Weights of a small audio embedding model.
Model: log mel input, arch ecapa_tdnn, activation hardswish.
Training: soap at rate 0.0035, 5800 steps, batches of 64, held-out accuracy 100%.
Data: trained on synthesized solo parts of chorales (CocoChorales), 39062 training examples, 9.5 epochs.
Rows from block 9 of a small audio embedding model, named by matrix and row number. Each number is 500 + 50 x the weight over its row's rms, rounded and kept within 0 to 999. All counts start at 0. Numbers have three digits each. After the name is the row's rms in percent of the matrix's.
After each channel's rows are labels from the 100 clips, of 14976, where the channel reaches its highest value: "lies over" is the class under the peak. Only what is clearly more common there than usual is listed. The data: synthesized solo parts of chorales (CocoChorales).
# c30: last pointwise conv (model.blocks.9.c3.0.weight, 256x256x1), inputs 64-127

c30.91 082:538500479500500500500449379500432525429611508438481469425484492500499500500470500479471500391478500499534447367421460494500548520500500625500605527500500520500508500500500500381500500500450436
lies over: B3

c30.194 099:534439500500536522500541552522504520484500482442412500532500400527578475429495500500408443500500501500500500502565449557432500500375500489500482580500623467558468458515560412584486500571508500
lies over: G3

c30.99 083:500463500526561500519471572392427475414468500394500674475500500500471450500577435502500500500500500500500467502439500574500500500556569477500629500461521343500521458500500484589417519444529530
lies over: F4

c30.202 101:547465450575467482500446477455372416458500474373472500454500500500551583553438541500500462550500459550500411500500500500467445344435500500517398464520500448462500500500587500500535500500470500
lies over: A#4

c30.88 113:575577500471497500500468468385394410448508366459503385500599500549560500474500533519515500557665608413445445492494430477565500544458500574500468474558500530551450510532500597500660534500520506
lies over: G5

c30.126 109:500500497500580473511535500500500544418500500442500438438500513500485457500500460441500500502502500541551519541478500524500555511500500500549513489499516500472561384500520500500500516538457520
lies over: G5

c30.143 082:493500552500478585341455546500484346548500616442441500509581500463587530500500450524538500500502442500500422412508456500500358514500504500505435500380517500500489500523500449500629597441564609
lies over: E5

c30.204 083:431515500500500568500456535536467474407551447500522564467563623554517569500500446529469581480500500451500343483559539460504500429551500511500478484538553544523500536527660500500500485500500428
lies over: C#4

c30.252 072:500508420451516455563500517507534495500514542500500549500577503724569500500500500500500500500500493559457545465512586519500500578524446565556599494377451500484466372578520500585500434507500553
lies over: E5

c30.228 107:500579500500529448495435459448489432500464479500635479500545593500626578426521514435500500514500468463538436363444380428500448500500486500542500469500593500562464440495500597506500595584620500
lies over: E5

c30.96 081:604500503492500404500591543500458500500585447500500560500549489500536440556459514500422500456500459539500500442500500503476491500534501458500428576500603505581500440500416500500532548462613539
lies over: A#4

c30.74 103:500500473514500407500500453553469500532500456497503377531511500500520422376573526520431464469442555453500500458500457500525551500526588500500486500500500500500554482557500512461458500500500413
lies over: A#4

c30.80 096:438526500500500473500500520550500500514551396508494387500484500500500541540528563550539556500542556400430394519400386409474500500500500490598641523491500535500500504569428470556609359591440500
lies over: F#5

c30.98 142:540522500457456473473521473531409447545468474470519498500513500544513455500512500425466500451459569494458500500488479482634543512500517594547448581544553478554434532478490664500636579504585565
lies over: D#5

c30.153 104:530474386452500433579371433470582566490500486500466557377500500553500500479483490473468500466476500500500456500444499533470529609500459464500404500406573500558472515500430434500469503500473500
lies over: F5

c30.8 084:532468439544545455451500480500486500418541508388500476391400401405547503586500570435466495475500479608502609500509542638436500547500573608533500525483500466473500543580500500443454437500556564
lies over: A#3

c30.170 117:500544537449500500590492500471480524487529577465448499462425500486423500500444547500427478500500500435521425454477483376439500497500541459482500500439485419398479500500461498377537518450523467
lies over: B4

c30.23 090:500594539512492506434500500500500495479500554539488500500532500513487500500500489500512446500500429450500463474585523544579478500500575377593521497500454565411403428505588638481528495418488500
lies over: G5

c30.14 096:560549500524432537507557576493481489500500500508486500566492510434500500433575451500500570586543500500468447500479445480429493398383535508573459475500500416500516433500454500547593496544500558
lies over: C#5

c30.208 102:483500476475525446500434500477500404500519432500446500430517488470439556527500500457500511490516573500567601500497447500500576500363435500500540500500491503506542500545519499479534599582451500
lies over: B4; A#4

c30.206 150:454526455508510497447466553519442478538522534500448459441537519570420520484449516415500473432475500575645451430500592581500489500500593545538500500496569500500528500536516511554500468548564497
lies over: E5

c30.229 082:417581567500528500500500505480495526476603428467500392407544474460495462500517646500469445500458511564411462446500500500548538465570466454463500536500506500500450500501547500382384463415500373
lies over: A#4

c30.221 082:403500433437500489499500483497487511555500500465500556431444559548559500579605417500500553564615500537478397500523440477583489500500500532490563500439602583510486362528575592574500500500545500
lies over: D#5

c30.140 081:510457500449539562500548463500441474495692500619496444500436500500458548500429612581500532455463540518500468483583463500392500518504422413492438500505557500589500540500500536465549482559576427
lies over: silence

c30.219 106:583535500500575488488517549500573556486545358483559494471565500505500518394523500522500500500451500454482403464446500587500500662556552557546513545500530500454500519450500494500560500389544500
lies over: silence

c30.193 090:470565500515432405500541491500494432500505481449415500513591500550525500536511537500500427584566586423301541462556488500461409500500493500604368500500536524507553473500537570503598500577598500
lies over: A4

c30.26 101:573380539500467500518387513452485435481490584432461500537416463501531455512522500477543525566500522420466446536413490467500500486503438508500434526500462533500543424502475559557500381476639520
lies over: G5

c30.33 110:586414500530500500474374500486452500516524435500500470552477475471500501418535496508500514492500500472500540422476500500386474401554500500521500482398589428511459500464560500675506493562589537
lies over: G5

c30.188 114:490500500642500542545516546574500408500467476475516544471500492500532481500500426466500452500500572500584578522510490522500377500504500500435500450435430411416500444531601475526380491500523566
lies over: A#4; A4

c30.225 081:541500487500500569500483500536483417500500454459459568527513561533500578515621426542500508505521440582496500515533459500500500507517410500519454470473500457489500590500500566500483510500493500
lies over: D5

c30.175 093:500544464460500500505499500583574500474501485472488485508593616607476509410500417403500500492500431441500479396405429500500448644500386500507416546567650524519500568473454395383500465502509500
lies over: C#5

c30.251 086:500421500500475503444500487510483500566460498416407474479500500694500500417510480571553477430498407500595436476529500500451421541500482401462500500500644500465500421500500500500384500500500442
lies over: A4

c30.68 088:500500424503497500500537577499500500428500500544608500652498432556500494458500589500569548587343383411547495453427519500500500559444557426521490496453522500500500522587474438500480509546408499
lies over: silence

c30.115 106:500464500500500499500500500572500505529505496500433515506500500533517559420500438500500492510510500589510549500563537523500500355341411500500472500500469438548401471462568416598500603583525609
lies over: F4

c30.222 072:478500401500437500500500422532535500558484478500460500450500500543421497500495500500517514485463549581545529500500490500510500512409532447450540493459439601495574517491448568446500376534500500
lies over: G5; E5

c30.173 082:516481576495576594476559551464560500500472604539541500439500557509444500604500474500420500500488561500508536563430500500553531564500476500500500500500507552500555564503394500468445499450498394
lies over: silence

c30.205 112:467500453464579496487432480500400461468400404493515537500477436500433528417559573500440444467532500597500469434558500493500489500514493429489543526530536594480547488500500467581467435549500546
lies over: G4