config.yaml
n_mels: 64
win_length: 400
magnitude_pruning: 0.3
batch_size: 64
lr_schedule: "cosine"
Rows from block 4 of a small audio embedding model, named by matrix and row number. Each number is 128 + 24 x the weight over its row's rms, rounded and kept within 0 to 255. All counts start at 0. Numbers have three digits each.
After each channel's rows are labels from the 100 clips, of 14976, where the channel reaches its highest value: "lies over" is the class under the peak. Only what is clearly more common there than usual is listed. The data: synthesized solo parts of chorales (CocoChorales).
# c30: last pointwise conv (model.blocks.4.c3.0.weight, 256x256x1), inputs 128-255

c30.61:128128133128134117123089128130128109166112113128096169174146133160128172131096143128128095137131073112122126128112128166128088120128102125128142112112128124133141118128173113139128128128128107131128128094109097115128148112149128186121082128177128110143151134100113128144128102144164195128146163115100128128106144160128119122120140128099128128110135169128128149155090128138128128128110
lies over: B3

c30.146:122104128128138114152058128137115128128128087135100121081125148140119100093128128112104128075095102152116089086128128128128096150129127184132152128128145128128111107128128128108128132102118110089153152109128093128128149128181109119143109128083144128169106134101090134155080184097143128136152080101105164105139128106138128128124116157078128129117120117165068124147128128128152177120128
lies over: C#5

c30.166:126103110128102128170079128128115111128128130128105128159183159106079149148120117128117133066147128128103071128137128128123099158140144151128113122104117097140094128138098102128128167128099128128143128128065128147128132177164128126128162140114135148116104163122128139097128112128128111140097117137116138166128140128105128140155094154091096141142128187116095128189136073107082091128072
lies over: C#5

c30.177:137113128152101152149128126128114128133077128128128135128091114142137158144128091154099085098132073131077100089085128087128123108080139128140128128140148128128102133128128128139098128128126143177143101110103102143128153121150156169128128128141074120128095128128101157122128164128128128133111143128083128143152165121092128128112155128101084128128151133107090122153127157166100128088147
lies over: G5; F#5

c30.43:131128157100128128128128091128128114128176128175149088128145128146128141126080120128106096111128128060153114128128109131157128128070128135181128103119120132138146128111149160200168128121165126128113128131100128146099128141168158136153153128128153107145139128128115120128103076124118083145086090083112130054157101148139146138128108147086116092091185128128110128145128111116128111128128
lies over: D4

c30.75:128128189172128115125136128113148141128100138128113088181113128137108144108132128128126170128128128148159128114167102128128128128086100128128128153082117128153128128114114143177122118102149161168128121128128122128091147128143128171128102128095128128115145110128128119129106151097128128163141128105143128128128093076152132128099128110128157142139109122128124124086230170205134135138184
lies over: silence

c30.66:089128124112113170128111111156103067127138144148173161159103128128138142118090083108092128115135128077098104128117094128121137095125110117128098136102128094099137113105128123129128128139099141140128129108106133110100187118127138128128122103134128129128153131120141172128128124128105150164116138122109138099126145128150158096120128070104128112158091158125139128166107123078114119150103
lies over: G5; F#5

c30.175:128119202128128127128096116132127107098101128121128128080148128166082128125103085125148075119128148128128106128151137157128118128128124122139166128080128101130128128128128117114128128170138221135124146112080121118143164112144092174128168124095162128148128154128105153131118121125139128124132124128127126135182099128117113115136128128143185128124186131128079150087118128110104128121128
lies over: A4

c30.152:118149151116151130128128146146128108128091150110128128131128137165165128122086126128128128128165150096081128128128128089120113084128128128128128144128128134144128119128162128132103148128110128160144115132141088160128091110103141126134128123096084128128079095128109099128101128119109128062118122095131136128134111123151165084128093170162131092143112134128128118116101147154095086104128
lies over: D4

c30.42:165145128162097124136128128128080064107065125128128170104126128096128128109073128099128097128134128128158155126171108128087116120128174155128143144128128128086128128128128101114128099151128084128137095128124099130100128142128104128128210128133114147139156128131128128138150110128123128155091072117099128155088128107142128144101128151128128128077081137128133102128091128117156128128197
lies over: D4

c30.95:128135098125128128128150128153148144089098106120128112159135129137176145162156135133128141128128126154128128116154134132118128120128145180132128128156124078128110140148128159098128134112109162128104128133127127128105154150128131128127154128121128165128128143097080128119128142119128127128128128109128125121128128128128128128176163198164104089173128136155128104128106131128081117127141
lies over: C#5

c30.171:131114115128097166128129157128224128128107128164128155128170138170144165234094126089168137128143128128154114128130128128128128128110128128117173083123174140111120108125154136134126178144112112138128129128145119128144140145128128102090128116128124128132081119128043128114128166080102141104161153141128128128156128122088128097169139128130128110139192128128128141169128128087172104154085
lies over: F#5

c30.67:123120147128128080128063128128160086132128128128123144128104123116168161179128158175202117128171128141147127102160100128104108128153128129108113128145128128128128156128116067128128154112101121201117130114124122127128142087148159097128206110177072107128103098128130138166128137128108112141126128128130143111128149143163139135127128116128128154128128142175076128128096107062156099147091
lies over: D4

c30.253:118097121109105141137111102120100103127140111139128084165116097162105152128128107118097109114094128128144131128159128128197186128146117131139128128084114165089128103128151128145192104139159118128128161144128104092107128128128128165121128126128128171146162127112124150099129119116143128147101128091128128156158128115093122128116099102128128149128114128115082169045072138072128102128116
lies over: C4

c30.130:088180128134155141128128096128112117147126114175145148120074093127141157141212128091125104063148112178125114119112077103128128065150166137128170128128131146145128142169128128146128128125116078103128169128128140133128125146120128145131168143128093128125128149121128097128128103087128124128128126135109128158120162128143128148111139109112128121081084128128109147110137125112087127072148
lies over: G5

c30.29:128117128128086128128113180165128128189157206149157128157173181114130159147127096128090119120110170156128128173128128202163149147128144164120148128128083081073058128098140104111128116081128108116104128097128079131105128128128128170128111125128097112098128090137080109128128154128128092168135140128130128162117128128128128089128128080128151128088128128128093128090149190137131132127128
lies over: B4

c30.249:161067128102128120128136128140122129098128127117175128128137133083128128128110128128130128116128098131099123116128125164128128128128097106128121129128082128181128088128128152132106128128119111172115104134128141105090139128099116128126089092127128128113106128128150174122088124128167143128112150149128128114190120128116145167143128139150114145125128112144105119128103093147092147128105
lies over: silence

c30.224:149108130109128128139129120138128147128107128128140159128155115161127120128128128128128098136165128128136165142146154111167131128164148129128142128100114114149066126128128140074091086128128093141099128146105104112173100128158151080154157147128130101164128099128142107113146126130083088128090100159165183088128128126128128139154193128128078128128141128128154128095097128211127112093127
lies over: C#5

c30.118:134123128093128141128128128143132213110128117128143121094128124128126121128166122128084128085114087164103107129111094128114153128128156128136128168117076164131128128123128202157162105128150119128137099124139128163110128130128168138152099128128128132128128103128077128101138152141128128128128109117128090163132113138108115128136128126107142128103110098128067081088090112110110110133128
lies over: F4

c30.5:129145128124088097142109149128094145133133119128166158109114171097081132128134128139118128136179128160096128108091110110128138128169156128105080091128171128128113157104081151183128175128128129128128128158134087122128061128091137122120128128125118144089117128123117097149126148120132133074128128128156128143122128164127154189128128112152161123128128150153074155128128128090128178128110
lies over: D#5

c30.208:168128128141123128128141128164138128170128128183147096099128128131102101128086128126128128098118128090121138125133134128128147128128153102159171140202145141181128124136128128142157128142117128135166136139131128128097128148088086086128091119107128145114128128118128128128116125152094128128137128110128130122128128210108089153128128138106178159098170148128128128066120114090096098128092
lies over: B4; C5

c30.135:091147147108128126128139156128128189094110141147128130180117110157154128110164123151145114123119125197097099128090120128160128106128148114099120108128128118086079128128114129149128107140134148128140155128136155112128174119127128131153211116128139130115136075152128113148150133128163104128157145159090138128116134111126133137128161149130149128128128170143128128128093128105159084112158
lies over: A4

c30.93:108128107091087128093116173109105128182104128170128152165137149133140114113128128097103128151128119169127152188173145160181131139129130140128157128100108154112128123143107127139131129128103090101128155151146132129122143130128098121128123092128128148148130138126108128111128129112128128128117151163099128115136155147115126118128137128128107139116128079114090112092137091089065124104106
lies over: B3

c30.174:128132146179121131128128118128128128108101128142093141158128118161128128110128150163132128198158164128161141128124110137100128117134090128126128128167156120128130128073139099177128128128138128131084128128088097128128203128128128154111098116128128145157145114113128128128128111152128131159128128169159107128130054129152128081100156167151128158136128137128128146102128178128128128101097
lies over: C4

c30.235:103128088128118200105144169128128196105128171103128112141130079112128118128128145128105128110114130128068091128088137111108160129121118143128116121131128224100138128128160144130128106117131131136141128170128104141156128072088128128128157111150104128124136175128129128133128128128102115171060131113117092104095149126148152128114128128120102140128107184159130110128160128168091115136125
lies over: D4

c30.128:104202134113147083106128134126136099128128159128144104128128056215173098093147119128128116128128142182148164152152128160130128092155100128090128128057111128128094128106101128145128110160174099128146135107128134136128058128143128092128128128103120177159142155147126128081128138102143128116143095128128145107101128117148121128128237161128128131128102128128085107128167086128128128120141
lies over: C#5

c30.6:105116151137098128101094133128112122145108167122153128179175140150128184112128117180128151128128150158151168178139128179137128126128128107120149121120115128128128116135128120140128128128172115101128114080129125105128142088115094137128080119102128130080128153116096135128128151089162135155128128138128131110140122128086161128122128135131128133170128128139106170109128142115098129128128
lies over: B3

c30.36:140186144128133135112140139128135163151132154071128128149156128150114159125089129107128110134123128244133128128118170081094128113130140128128165128107143109106159134109128128155148127139128098142132095128105147106127140128154128128128136142112110156128128128126128128109160128103128128116128128128105112130086128110128080082117128076111123128128145112146144197172128114129084083113128
lies over: D#5

c30.79:196184128111128134147159110132104087192089159177128189128125128128091128106153109131110119137128128083128068115080095117128129139121112156098132111112106101128128153141091108159128140125128103156128117120098128108128128179158140167192134145149159164128128088128123106132128134079141101152129121128143128143082137099128136068136128083128128111174139128138128124138150128064128128186101
lies over: F#4

c30.197:128124121142115128117159138121150144128055128123103164128115128116128101128124128094128113193128110135126159128125128128128086127128146128128185128090082128128131112067104128137128142150140109149128097116128128122183126106128159130104128128157138113187088130105091128119099125158116157105118147152138198102128114131111130129128173137111128200139125128136081121128153166128165128093098
lies over: A4

c30.207:138103128108195133128108105155129128120105149133144102128135163124177128131090128133100142112134123128128142099122144128105144113180128128115102136128175128116128128164190133182150151128140156128126143138139116128185128120149095123128081140104128153110128080121137128128150128128091131128114121174129098128117153168146091086109156117128097095138162128102128128175155137139115128117133
lies over: G5

c30.108:118169128128099146128128106134118096100118128128124124128128128182128169157128142124097165128095128162128144128121158113114173138086084118128135107095111162131181104192106128143163128128125105127095109132177159143150044128128113165165128132099120128115107118128114128085128128099095157115172128128113159114175116132128136128062119189128128184119114172138109104128134143128163109172107
lies over: A4

c30.178:145128169127124160121111106128128117128157128164119128101185128142181127145106128121128125128149087122152128105081114124120132112128128142157102128121144128120135130128128075170137135179139128134141126138173128062159173148151107128151128128154128128165156128128128173137130128099154128151128139184089140105066128158128103125116102144128154144128128077122157104128078075128156124097128
lies over: G5; F#5

c30.71:124144128128108130096112128128107128128128128149128128139155139125114128091129128167117102068126171126128137105128128128128113127100128128128099174128122103151117144128128167128116133128128127156138144149079126128132128128091128161128128128128128150113115128156129134128128128100128128163128119114157131115101109117128113154125128128128128128118128138110153170145166165193163127154128
lies over: silence

c30.189:128083128127128079128140125131128111128101128128132147114146128128128128119106130128102078128128087139104094140134128097128130179087128167113171110092140165128139128153128169190128141120128128128140104097150090120117184134145091128182128128093136128112114118128093111094120128128183099117128128118128093119163128128128145115116142128161136144128085106114102162155123171153115128128078
lies over: D4

c30.31:151128128127123076128146128130128168128128128147128140052128185166106137148156147098105118161135098121105115158128088105128137186180128128128218142128128156128119128102119147128128181133080128140123091156128119128128106161155178134094187131129106151162128121128127140165129157127128128100094101103128152114110115128128128128117128190146128128149128128123129128128134088128102128107110
lies over: C#5

c30.127:154128109145156184170128121077128111128128079128128120128096157102108130146147117185128128106128124128080110101128150128121128080206128156104154161108101102126094128174098121136055128142154142103143095155138093128134128177166128128110137128128128128127118176128141148110158128128128169127087099128152095125128110106085128165069128128128074116128138128128115162135140121178158190128128
lies over: F4

c30.9:143128128128145082128098106109114092119128128143102152118119128052147106139131128165128145128107130075128110122128132128148128166104110130128128188217128137139145170109159128135085128100128129128128100128131128090139199128128210128153140159154128077104128138128133181171128130173188135108128150088128128128128128105144102128147115213128095100125128141117127140176077128121087143117128
lies over: C#5

c30.200:128128128128128128165176154128099084130069091184133152128128165128201117128128101128128125093119128128169152126128089106106128128173128154147117156135128128128157089128128128053150108137083128128128114096137127115188128146099128152128183142128128128141121141146100128159128110105128121128128128139137079103128171096128128128128148140073155161092116155120118146143098128113128146130151
lies over: D4