{"input": "log_mel", "kernel_size": 5, "beta2": 0.99, "lr": 0.0035, "magnitude_pruning": 0.3}
Rows from block 8 of a small audio embedding model, named by matrix and row number. Each number is 128 + 24 x the weight over its row's rms, rounded and kept within 0 to 255. All counts start at 0. Numbers have three digits each.
Before each channel's rows are labels from the 100 clips, of 14976, where the channel reaches its highest value: "responds to" is what is common among them; "peak on" is the class under the peak. Only what is clearly more common there than usual is listed. The data: synthesized solo parts of chorales (CocoChorales). In brackets: how many of the 100, against the usual share in percent.
# c30: last pointwise conv (model.blocks.8.c3.0.weight, 256x256x1), inputs 156-207

responds to: trombone (30 vs 7.1); cello (27 vs 9.9)
peak on: silence (82 vs 12.1)
c30.6:107088093180111126164112128140156128119099094128125087165112128128128128129097128165128125128100128128140081182128116134190142128154168146196137126116128162

responds to: violin (55 vs 14); note A4 (29 vs 8.8)
peak on: silence (69 vs 12.1)
c30.231:111128137177181147156095104161088128173142103117127128108128134128128117099101107128121128105128128128128141078144137145128106128128086118147147136125128128

responds to: trombone (30 vs 7.1)
peak on: silence (100 vs 12.1)
c30.152:117110128142119115128108128128128153156136128140122116123128105150128128185157148159128158128107128128128087128184128112149147094127187184128163128128099152

responds to: oboe (52 vs 7.3)
peak on: silence (54 vs 12.1)
c30.237:108101108074148142114125103113112127132152109128130105094161128101176138107146118098112131143109121164152146109128107149121128121115132143141128151129128128

responds to: bassoon (64 vs 8.3)
peak on: silence (34 vs 12.1)
c30.169:166123105167097207128109126124128188120136128128128133128075107110128135128128129111143085128180160172141128057105093119106154152091122128134128128073082086

responds to: flute (89 vs 8.5); note G5 (41 vs 6.5); note F5 (29 vs 7.8); note G#5 (25 vs 3.8)
peak on: G5 (39 vs 2.6)
c30.26:155161128159190152117201146103095147128097151129106106106182128136093144128128159091151128128124128128128107131163128110128107063174119128135138127107128128

responds to: clarinet (38 vs 9); trombone (25 vs 7.1)
peak on: silence (45 vs 12.1)
c30.47:161111109128168166078149080126107117169123108128117128157187144189128048130116098140128126128155128086128093148084187128133128128128128128128114145128087128

responds to: trombone (34 vs 7.1)
peak on: silence (99 vs 12.1)
c30.33:111152128128095148125128088111130105128159128128128128117087142080088142105056128128128106160133128128128128115150166128150120128117185186155096133111146106

responds to: violin (85 vs 14); note A4 (31 vs 8.8); note B4 (30 vs 9.4)
peak on: A4 (30 vs 3.6)
c30.18:128127110120165139179133128130128138128122185128128128096131152128128183083118122226158109117148128128116136108134091164128112178171117128175154110108160128

responds to: violin (61 vs 14); note G#4 (27 vs 9.5); note A#4 (27 vs 10.6)
peak on: silence (36 vs 12.1)
c30.116:149128156128128141128096128074123128156103153102152133159128087124114136170091128121128128129135088128088115101117128144128117099084174153154108134176154155

responds to: violin (100 vs 14); note A4 (43 vs 8.8); note A#4 (42 vs 10.6); note B4 (39 vs 9.4)
peak on: A4 (40 vs 3.6); A#4 (32 vs 4.2)
c30.89:128128134102128191108158110145108142148128128144118090128128128128128128128124132128093120149118120103077167105128109132155116148130082069128095121128128120

responds to: flute (100 vs 8.5); note G5 (29 vs 6.5); note F5 (28 vs 7.8)
peak on: G5 (26 vs 2.6)
c30.21:154113154121143160138128187128128151117150182128117112148112144128136084103090128156111128128114105114128128120130139128159146128119128111179171178145098157

responds to: violin (80 vs 14); note C#5 (26 vs 9.8)
peak on: C#5 (26 vs 3.6)
c30.8:102158122128128096138115128085137128140120130111121152128123139092118128098091126137128128148148095094125080088128128124085162104128128113141087128128128128

responds to: violin (57 vs 14); clarinet (43 vs 9); note C#5 (34 vs 9.8); note B4 (29 vs 9.4)
peak on: C#5 (34 vs 3.6)
c30.251:139128113112142147128115145134117125128106092112122107128077123144135178171127113128151106128128128104128069145127128128128128128163165104111143161128142117

responds to: viola (50 vs 8.5); bassoon (34 vs 8.3); note G#4 (29 vs 9.5)
peak on: G#4 (26 vs 3.6)
c30.253:106146100128104128110128104128136104128128083096078073128096159165179128128147109149111128124113110131116128102166128134127126129128089128109109113098127128

responds to: trombone (31 vs 7.1)
peak on: silence (100 vs 12.1)
c30.54:128136149098128102105117128135127105128128096069105127140128149130146128128197069108128121107138161139176151178165128128115101109128134104125128081128082128

responds to: trumpet (88 vs 8.2); note F#5 (35 vs 6.8)
peak on: silence (41 vs 12.1)
c30.72:128149135151116193128168148146097142128115128128128128137128128149128128084108128128136064128131087172179175143156123160128128143150078119118081117080079078

responds to: trombone (28 vs 7.1)
peak on: silence (100 vs 12.1)
c30.69:128126128155186128090106168128123128131128158128109084169128113128128090136098128128128159106128120125097134163128168128128128128091184137128117128108128112

responds to: saxophone (59 vs 1.6)
peak on: silence (30 vs 12.1)
c30.184:128130116151120093150128162128166115155130115113096128026149156126128176088125128128113129159100128097106138128128109128128147109107080206141091128128128088

responds to: bassoon (99 vs 8.3); note C4 (31 vs 11.1)
peak on: C4 (25 vs 3.2)
c30.22:154106116173135128128125128101116128128128128104128087105088128106113114128121120125140098139113188128128103096128127128120128116083118122128128138126145190

responds to: bassoon (100 vs 8.3); note C4 (32 vs 11.1)
peak on: C4 (26 vs 3.2)
c30.179:193165161107102141213180095097136128132131128128128099094084124128127209158152090102133125093110128126078128017189128129093091098109128113128128128124177128

responds to: oboe (100 vs 7.3); note C5 (38 vs 10.3); note A#4 (34 vs 10.6); note G4 (28 vs 7.5)
peak on: G4 (27 vs 2.7)
c30.29:104128128175082111095128080097079129152109089108105176128105128149140157128143128175152128168128128128128116128129109147132128128165120128089160118128108127

responds to: trombone (75 vs 7.1)
peak on: silence (61 vs 12.1)
c30.204:135174125162159110128128116109123088128126128158138115155143115120123083122128104135128175136170145123113134124172114128128129162113140093148157125128128151

responds to: oboe (30 vs 7.3); viola (28 vs 8.5); cello (25 vs 9.9)
peak on: silence (100 vs 12.1)
c30.211:088117136108128139128171129112128128109096128113148090154126129153128096083111117125163090118103145097128176136128117152172152211161149128128128117119128100

responds to: bassoon (48 vs 8.3)
peak on: silence (53 vs 12.1)
c30.205:117128128126123104101122139128128101145128128122106123086200095090114129128109114127101098204122128128150128127128128143128101108113144150128168128128190078

responds to: bassoon (100 vs 8.3); note C4 (36 vs 11.1)
peak on: C4 (31 vs 3.2)
c30.250:141123125070128128148101128150125160128128117091138128128128069131092128121131074123122103128128143193145128098177128145109078128128116146128090128128076128

responds to: trombone (31 vs 7.1)
peak on: silence (100 vs 12.1)
c30.150:128129128129128186128147128115128146128150131141128188119147105104136154182128128114128128138128138146110128123154128162089128145157141211128170162139128113

responds to: bassoon (100 vs 8.3); note C4 (39 vs 11.1); note A#3 (26 vs 10.6)
peak on: C4 (30 vs 3.2)
c30.80:173115187114187128158128128147086089128128128146151112153106133128104107144101103090116128128128168128129067128128127128084152145135089125128097111107095103

responds to: violin (100 vs 14); note C#5 (33 vs 9.8); note D#5 (32 vs 8.4); note G5 (27 vs 6.5)
peak on: C#5 (33 vs 3.6)
c30.27:098134103128142085168093128124137093139077095098128114136072128077126145108140128147158128141128093094128128063146116123090093123124128161131128108140151125

responds to: trumpet (88 vs 8.2); note G5 (39 vs 6.5); note F#5 (36 vs 6.8)
peak on: F#5 (26 vs 2.6)
c30.194:182108094105128128077082133177128128128172130180128071128128128128128163118128134156115158165133143119128128128153128146128128128074137128128128128110128128

responds to: oboe (33 vs 7.3); trumpet (26 vs 8.2)
peak on: silence (90 vs 12.1)
c30.84:131128169171162128120128128131180128128128138095100125192128118124102132091128128128138055110115130052128165126128158150128137179190125127128128128064079067

responds to: bassoon (81 vs 8.3)
peak on: silence (43 vs 12.1)
c30.121:128158149128148150128128156128128167118115152109100148102128116150139099168151150177128128120159127128129128128140084128160163166117128128169156147128135128

responds to: tuba (75 vs 8.9); note A#3 (32 vs 10.6)
peak on: silence (29 vs 12.1)
c30.168:106128083098080175106134143119121153128128128108138150128163158084128128094055085053128128126150106128172118098093073134123101122109149183128171155113128063

responds to: oboe (100 vs 7.3); note A#4 (38 vs 10.6); note G4 (28 vs 7.5); note A4 (26 vs 8.8)
peak on: G4 (27 vs 2.7)
c30.167:128137128189125121084121128128112128113128151105134128155162128114128128108128128104128102128127128173175144142128143160128133161198069128140097109128128100

responds to: oboe (85 vs 7.3)
peak on: silence (40 vs 12.1)
c30.226:136128115113112134105111112128124128155097151100128128106154128128128101121128149128128097128088178159128178126128149124156095174172094112128131113103128133

responds to: viola (100 vs 8.5); note C#4 (53 vs 12.2); note D4 (50 vs 12.6); note C4 (29 vs 11.1)
peak on: D4 (27 vs 4.4)
c30.238:107126107102128174181128151195126161154127098128128128128115128128146123155128158128162151109124128133128115108128128128128150102128128117104128126128140110

responds to: horn (87 vs 7); note A4 (43 vs 8.8); note B4 (38 vs 9.4); note G#4 (30 vs 9.5)
peak on: B4 (29 vs 3.7)
c30.91:081128128128116136154127152128128115167134115128139133128082114126128128122158131126161089095099084094099127084135128128086128142128128128121089128092067125

responds to: violin (55 vs 14); note A4 (44 vs 8.8); note B4 (37 vs 9.4); horn (30 vs 7)
peak on: A4 (42 vs 3.6)
c30.70:128128161127128106080109128128122128117151128168148085180092128172125128128128122113128128128102120128139107128121106122103095100107128128142157171099071128

responds to: trombone (33 vs 7.1)
peak on: silence (86 vs 12.1)
c30.58:128128128136117134100076128107141114147126159130116182132173128182128128116149160197128168094127134128128128128128141095164119190156093133152139126152105161

responds to: oboe (32 vs 7.3); trombone (27 vs 7.1)
peak on: silence (69 vs 12.1)
c30.117:128128151151166108128123149157078142139128189128110148128128122093128081101140128096123161117154140128141121128128128127159161126157139159128128128128128128

responds to: trombone (32 vs 7.1)
peak on: silence (99 vs 12.1)
c30.213:128104150168101172128181105169128128151128128096128128131128171090128128168146128128098156144118128154128128128138133119113128208128127128156128128128128171

responds to: oboe (38 vs 7.3)
peak on: silence (98 vs 12.1)
c30.79:128144108104109140128142141144128128152148135134114128088172128128097083109104064063128109128097118138128128094128117092128128170038136128128093128170128128

responds to: clarinet (58 vs 9)
peak on: silence (40 vs 12.1)
c30.164:138113128136128128162135166161155128128086128113094112128061091119115128153147128111078130128101128128146098128100128085128094068128136128185107138119147124

responds to: violin (100 vs 14); note A#4 (49 vs 10.6); note C5 (37 vs 10.3); note B4 (35 vs 9.4)
peak on: A#4 (44 vs 4.2)
c30.222:138136128137228134162128149133113128074128128107155128128128120128128096128135128128145152113148128180157149128128128128128157127158104128128151128110128103

responds to: oboe (28 vs 7.3)
peak on: silence (100 vs 12.1)
c30.95:113128128146148154110128098106154128128119069105128122131183128128128116128128128180180120121128098128129184144112107128117156112068160168128128128118128128

responds to: flute (99 vs 8.5); note G5 (40 vs 6.5); note F5 (30 vs 7.8)
peak on: G5 (36 vs 2.6)
c30.108:128099134101128106152147128113128138128109103108128081104108113105156128165125162128114165180128152165128209109105142150128121107072145128144128092128149128

responds to: trombone (31 vs 7.1)
peak on: silence (71 vs 12.1)
c30.249:137128091064128121113095109092128109146128118131128128094061128115128128117128128128128122144104140128128128148129128112128137123139199130141123151089177128

responds to: cello (26 vs 9.9)
peak on: silence (33 vs 12.1)
c30.31:128085062119128116154081128128128122090133092101112120112137128128112151153128127074123145128096136128128155128128128081161198180122150091159115128095128128

responds to: trumpet (100 vs 8.2); note G5 (34 vs 6.5); note F#5 (31 vs 6.8); note G#5 (26 vs 3.8)
peak on: silence (31 vs 12.1)
c30.98:179128128152134078128128128128184162129121128170124096128128136128128125121165166120131119128132155090125140149118128100110119136107146125125055122148119110

responds to: viola (100 vs 8.5); note G#4 (30 vs 9.5)
peak on: G#4 (27 vs 3.6)
c30.158:128091128089128128156171160189162155092102099128128128128152128128136129139167090160175139128147116128128132128128128163128152128128128141118116112132093128

responds to: trombone (32 vs 7.1)
peak on: silence (100 vs 12.1)
c30.203:128151139128127146128179155137148138128128128070114122128111128141133118077076128108128128143145075128149128128154126128143111102077178141128099128122141119

responds to: trombone (73 vs 7.1); note D4 (31 vs 12.6)
peak on: silence (38 vs 12.1)
c30.199:166137148128135128128072157102075131104138140154124170132192128081142148105127078144077128151128154112128210128128116109134128128128129128111128112124142154

responds to: flute (99 vs 8.5); note F5 (36 vs 7.8); note G5 (34 vs 6.5); note D#5 (29 vs 8.4)
peak on: G5 (29 vs 2.6)
c30.142:128155112121080111128128111118106095167095101093127144106122154146080128128113169150173115159127116177148128089119128104090128098128102116127106134128128093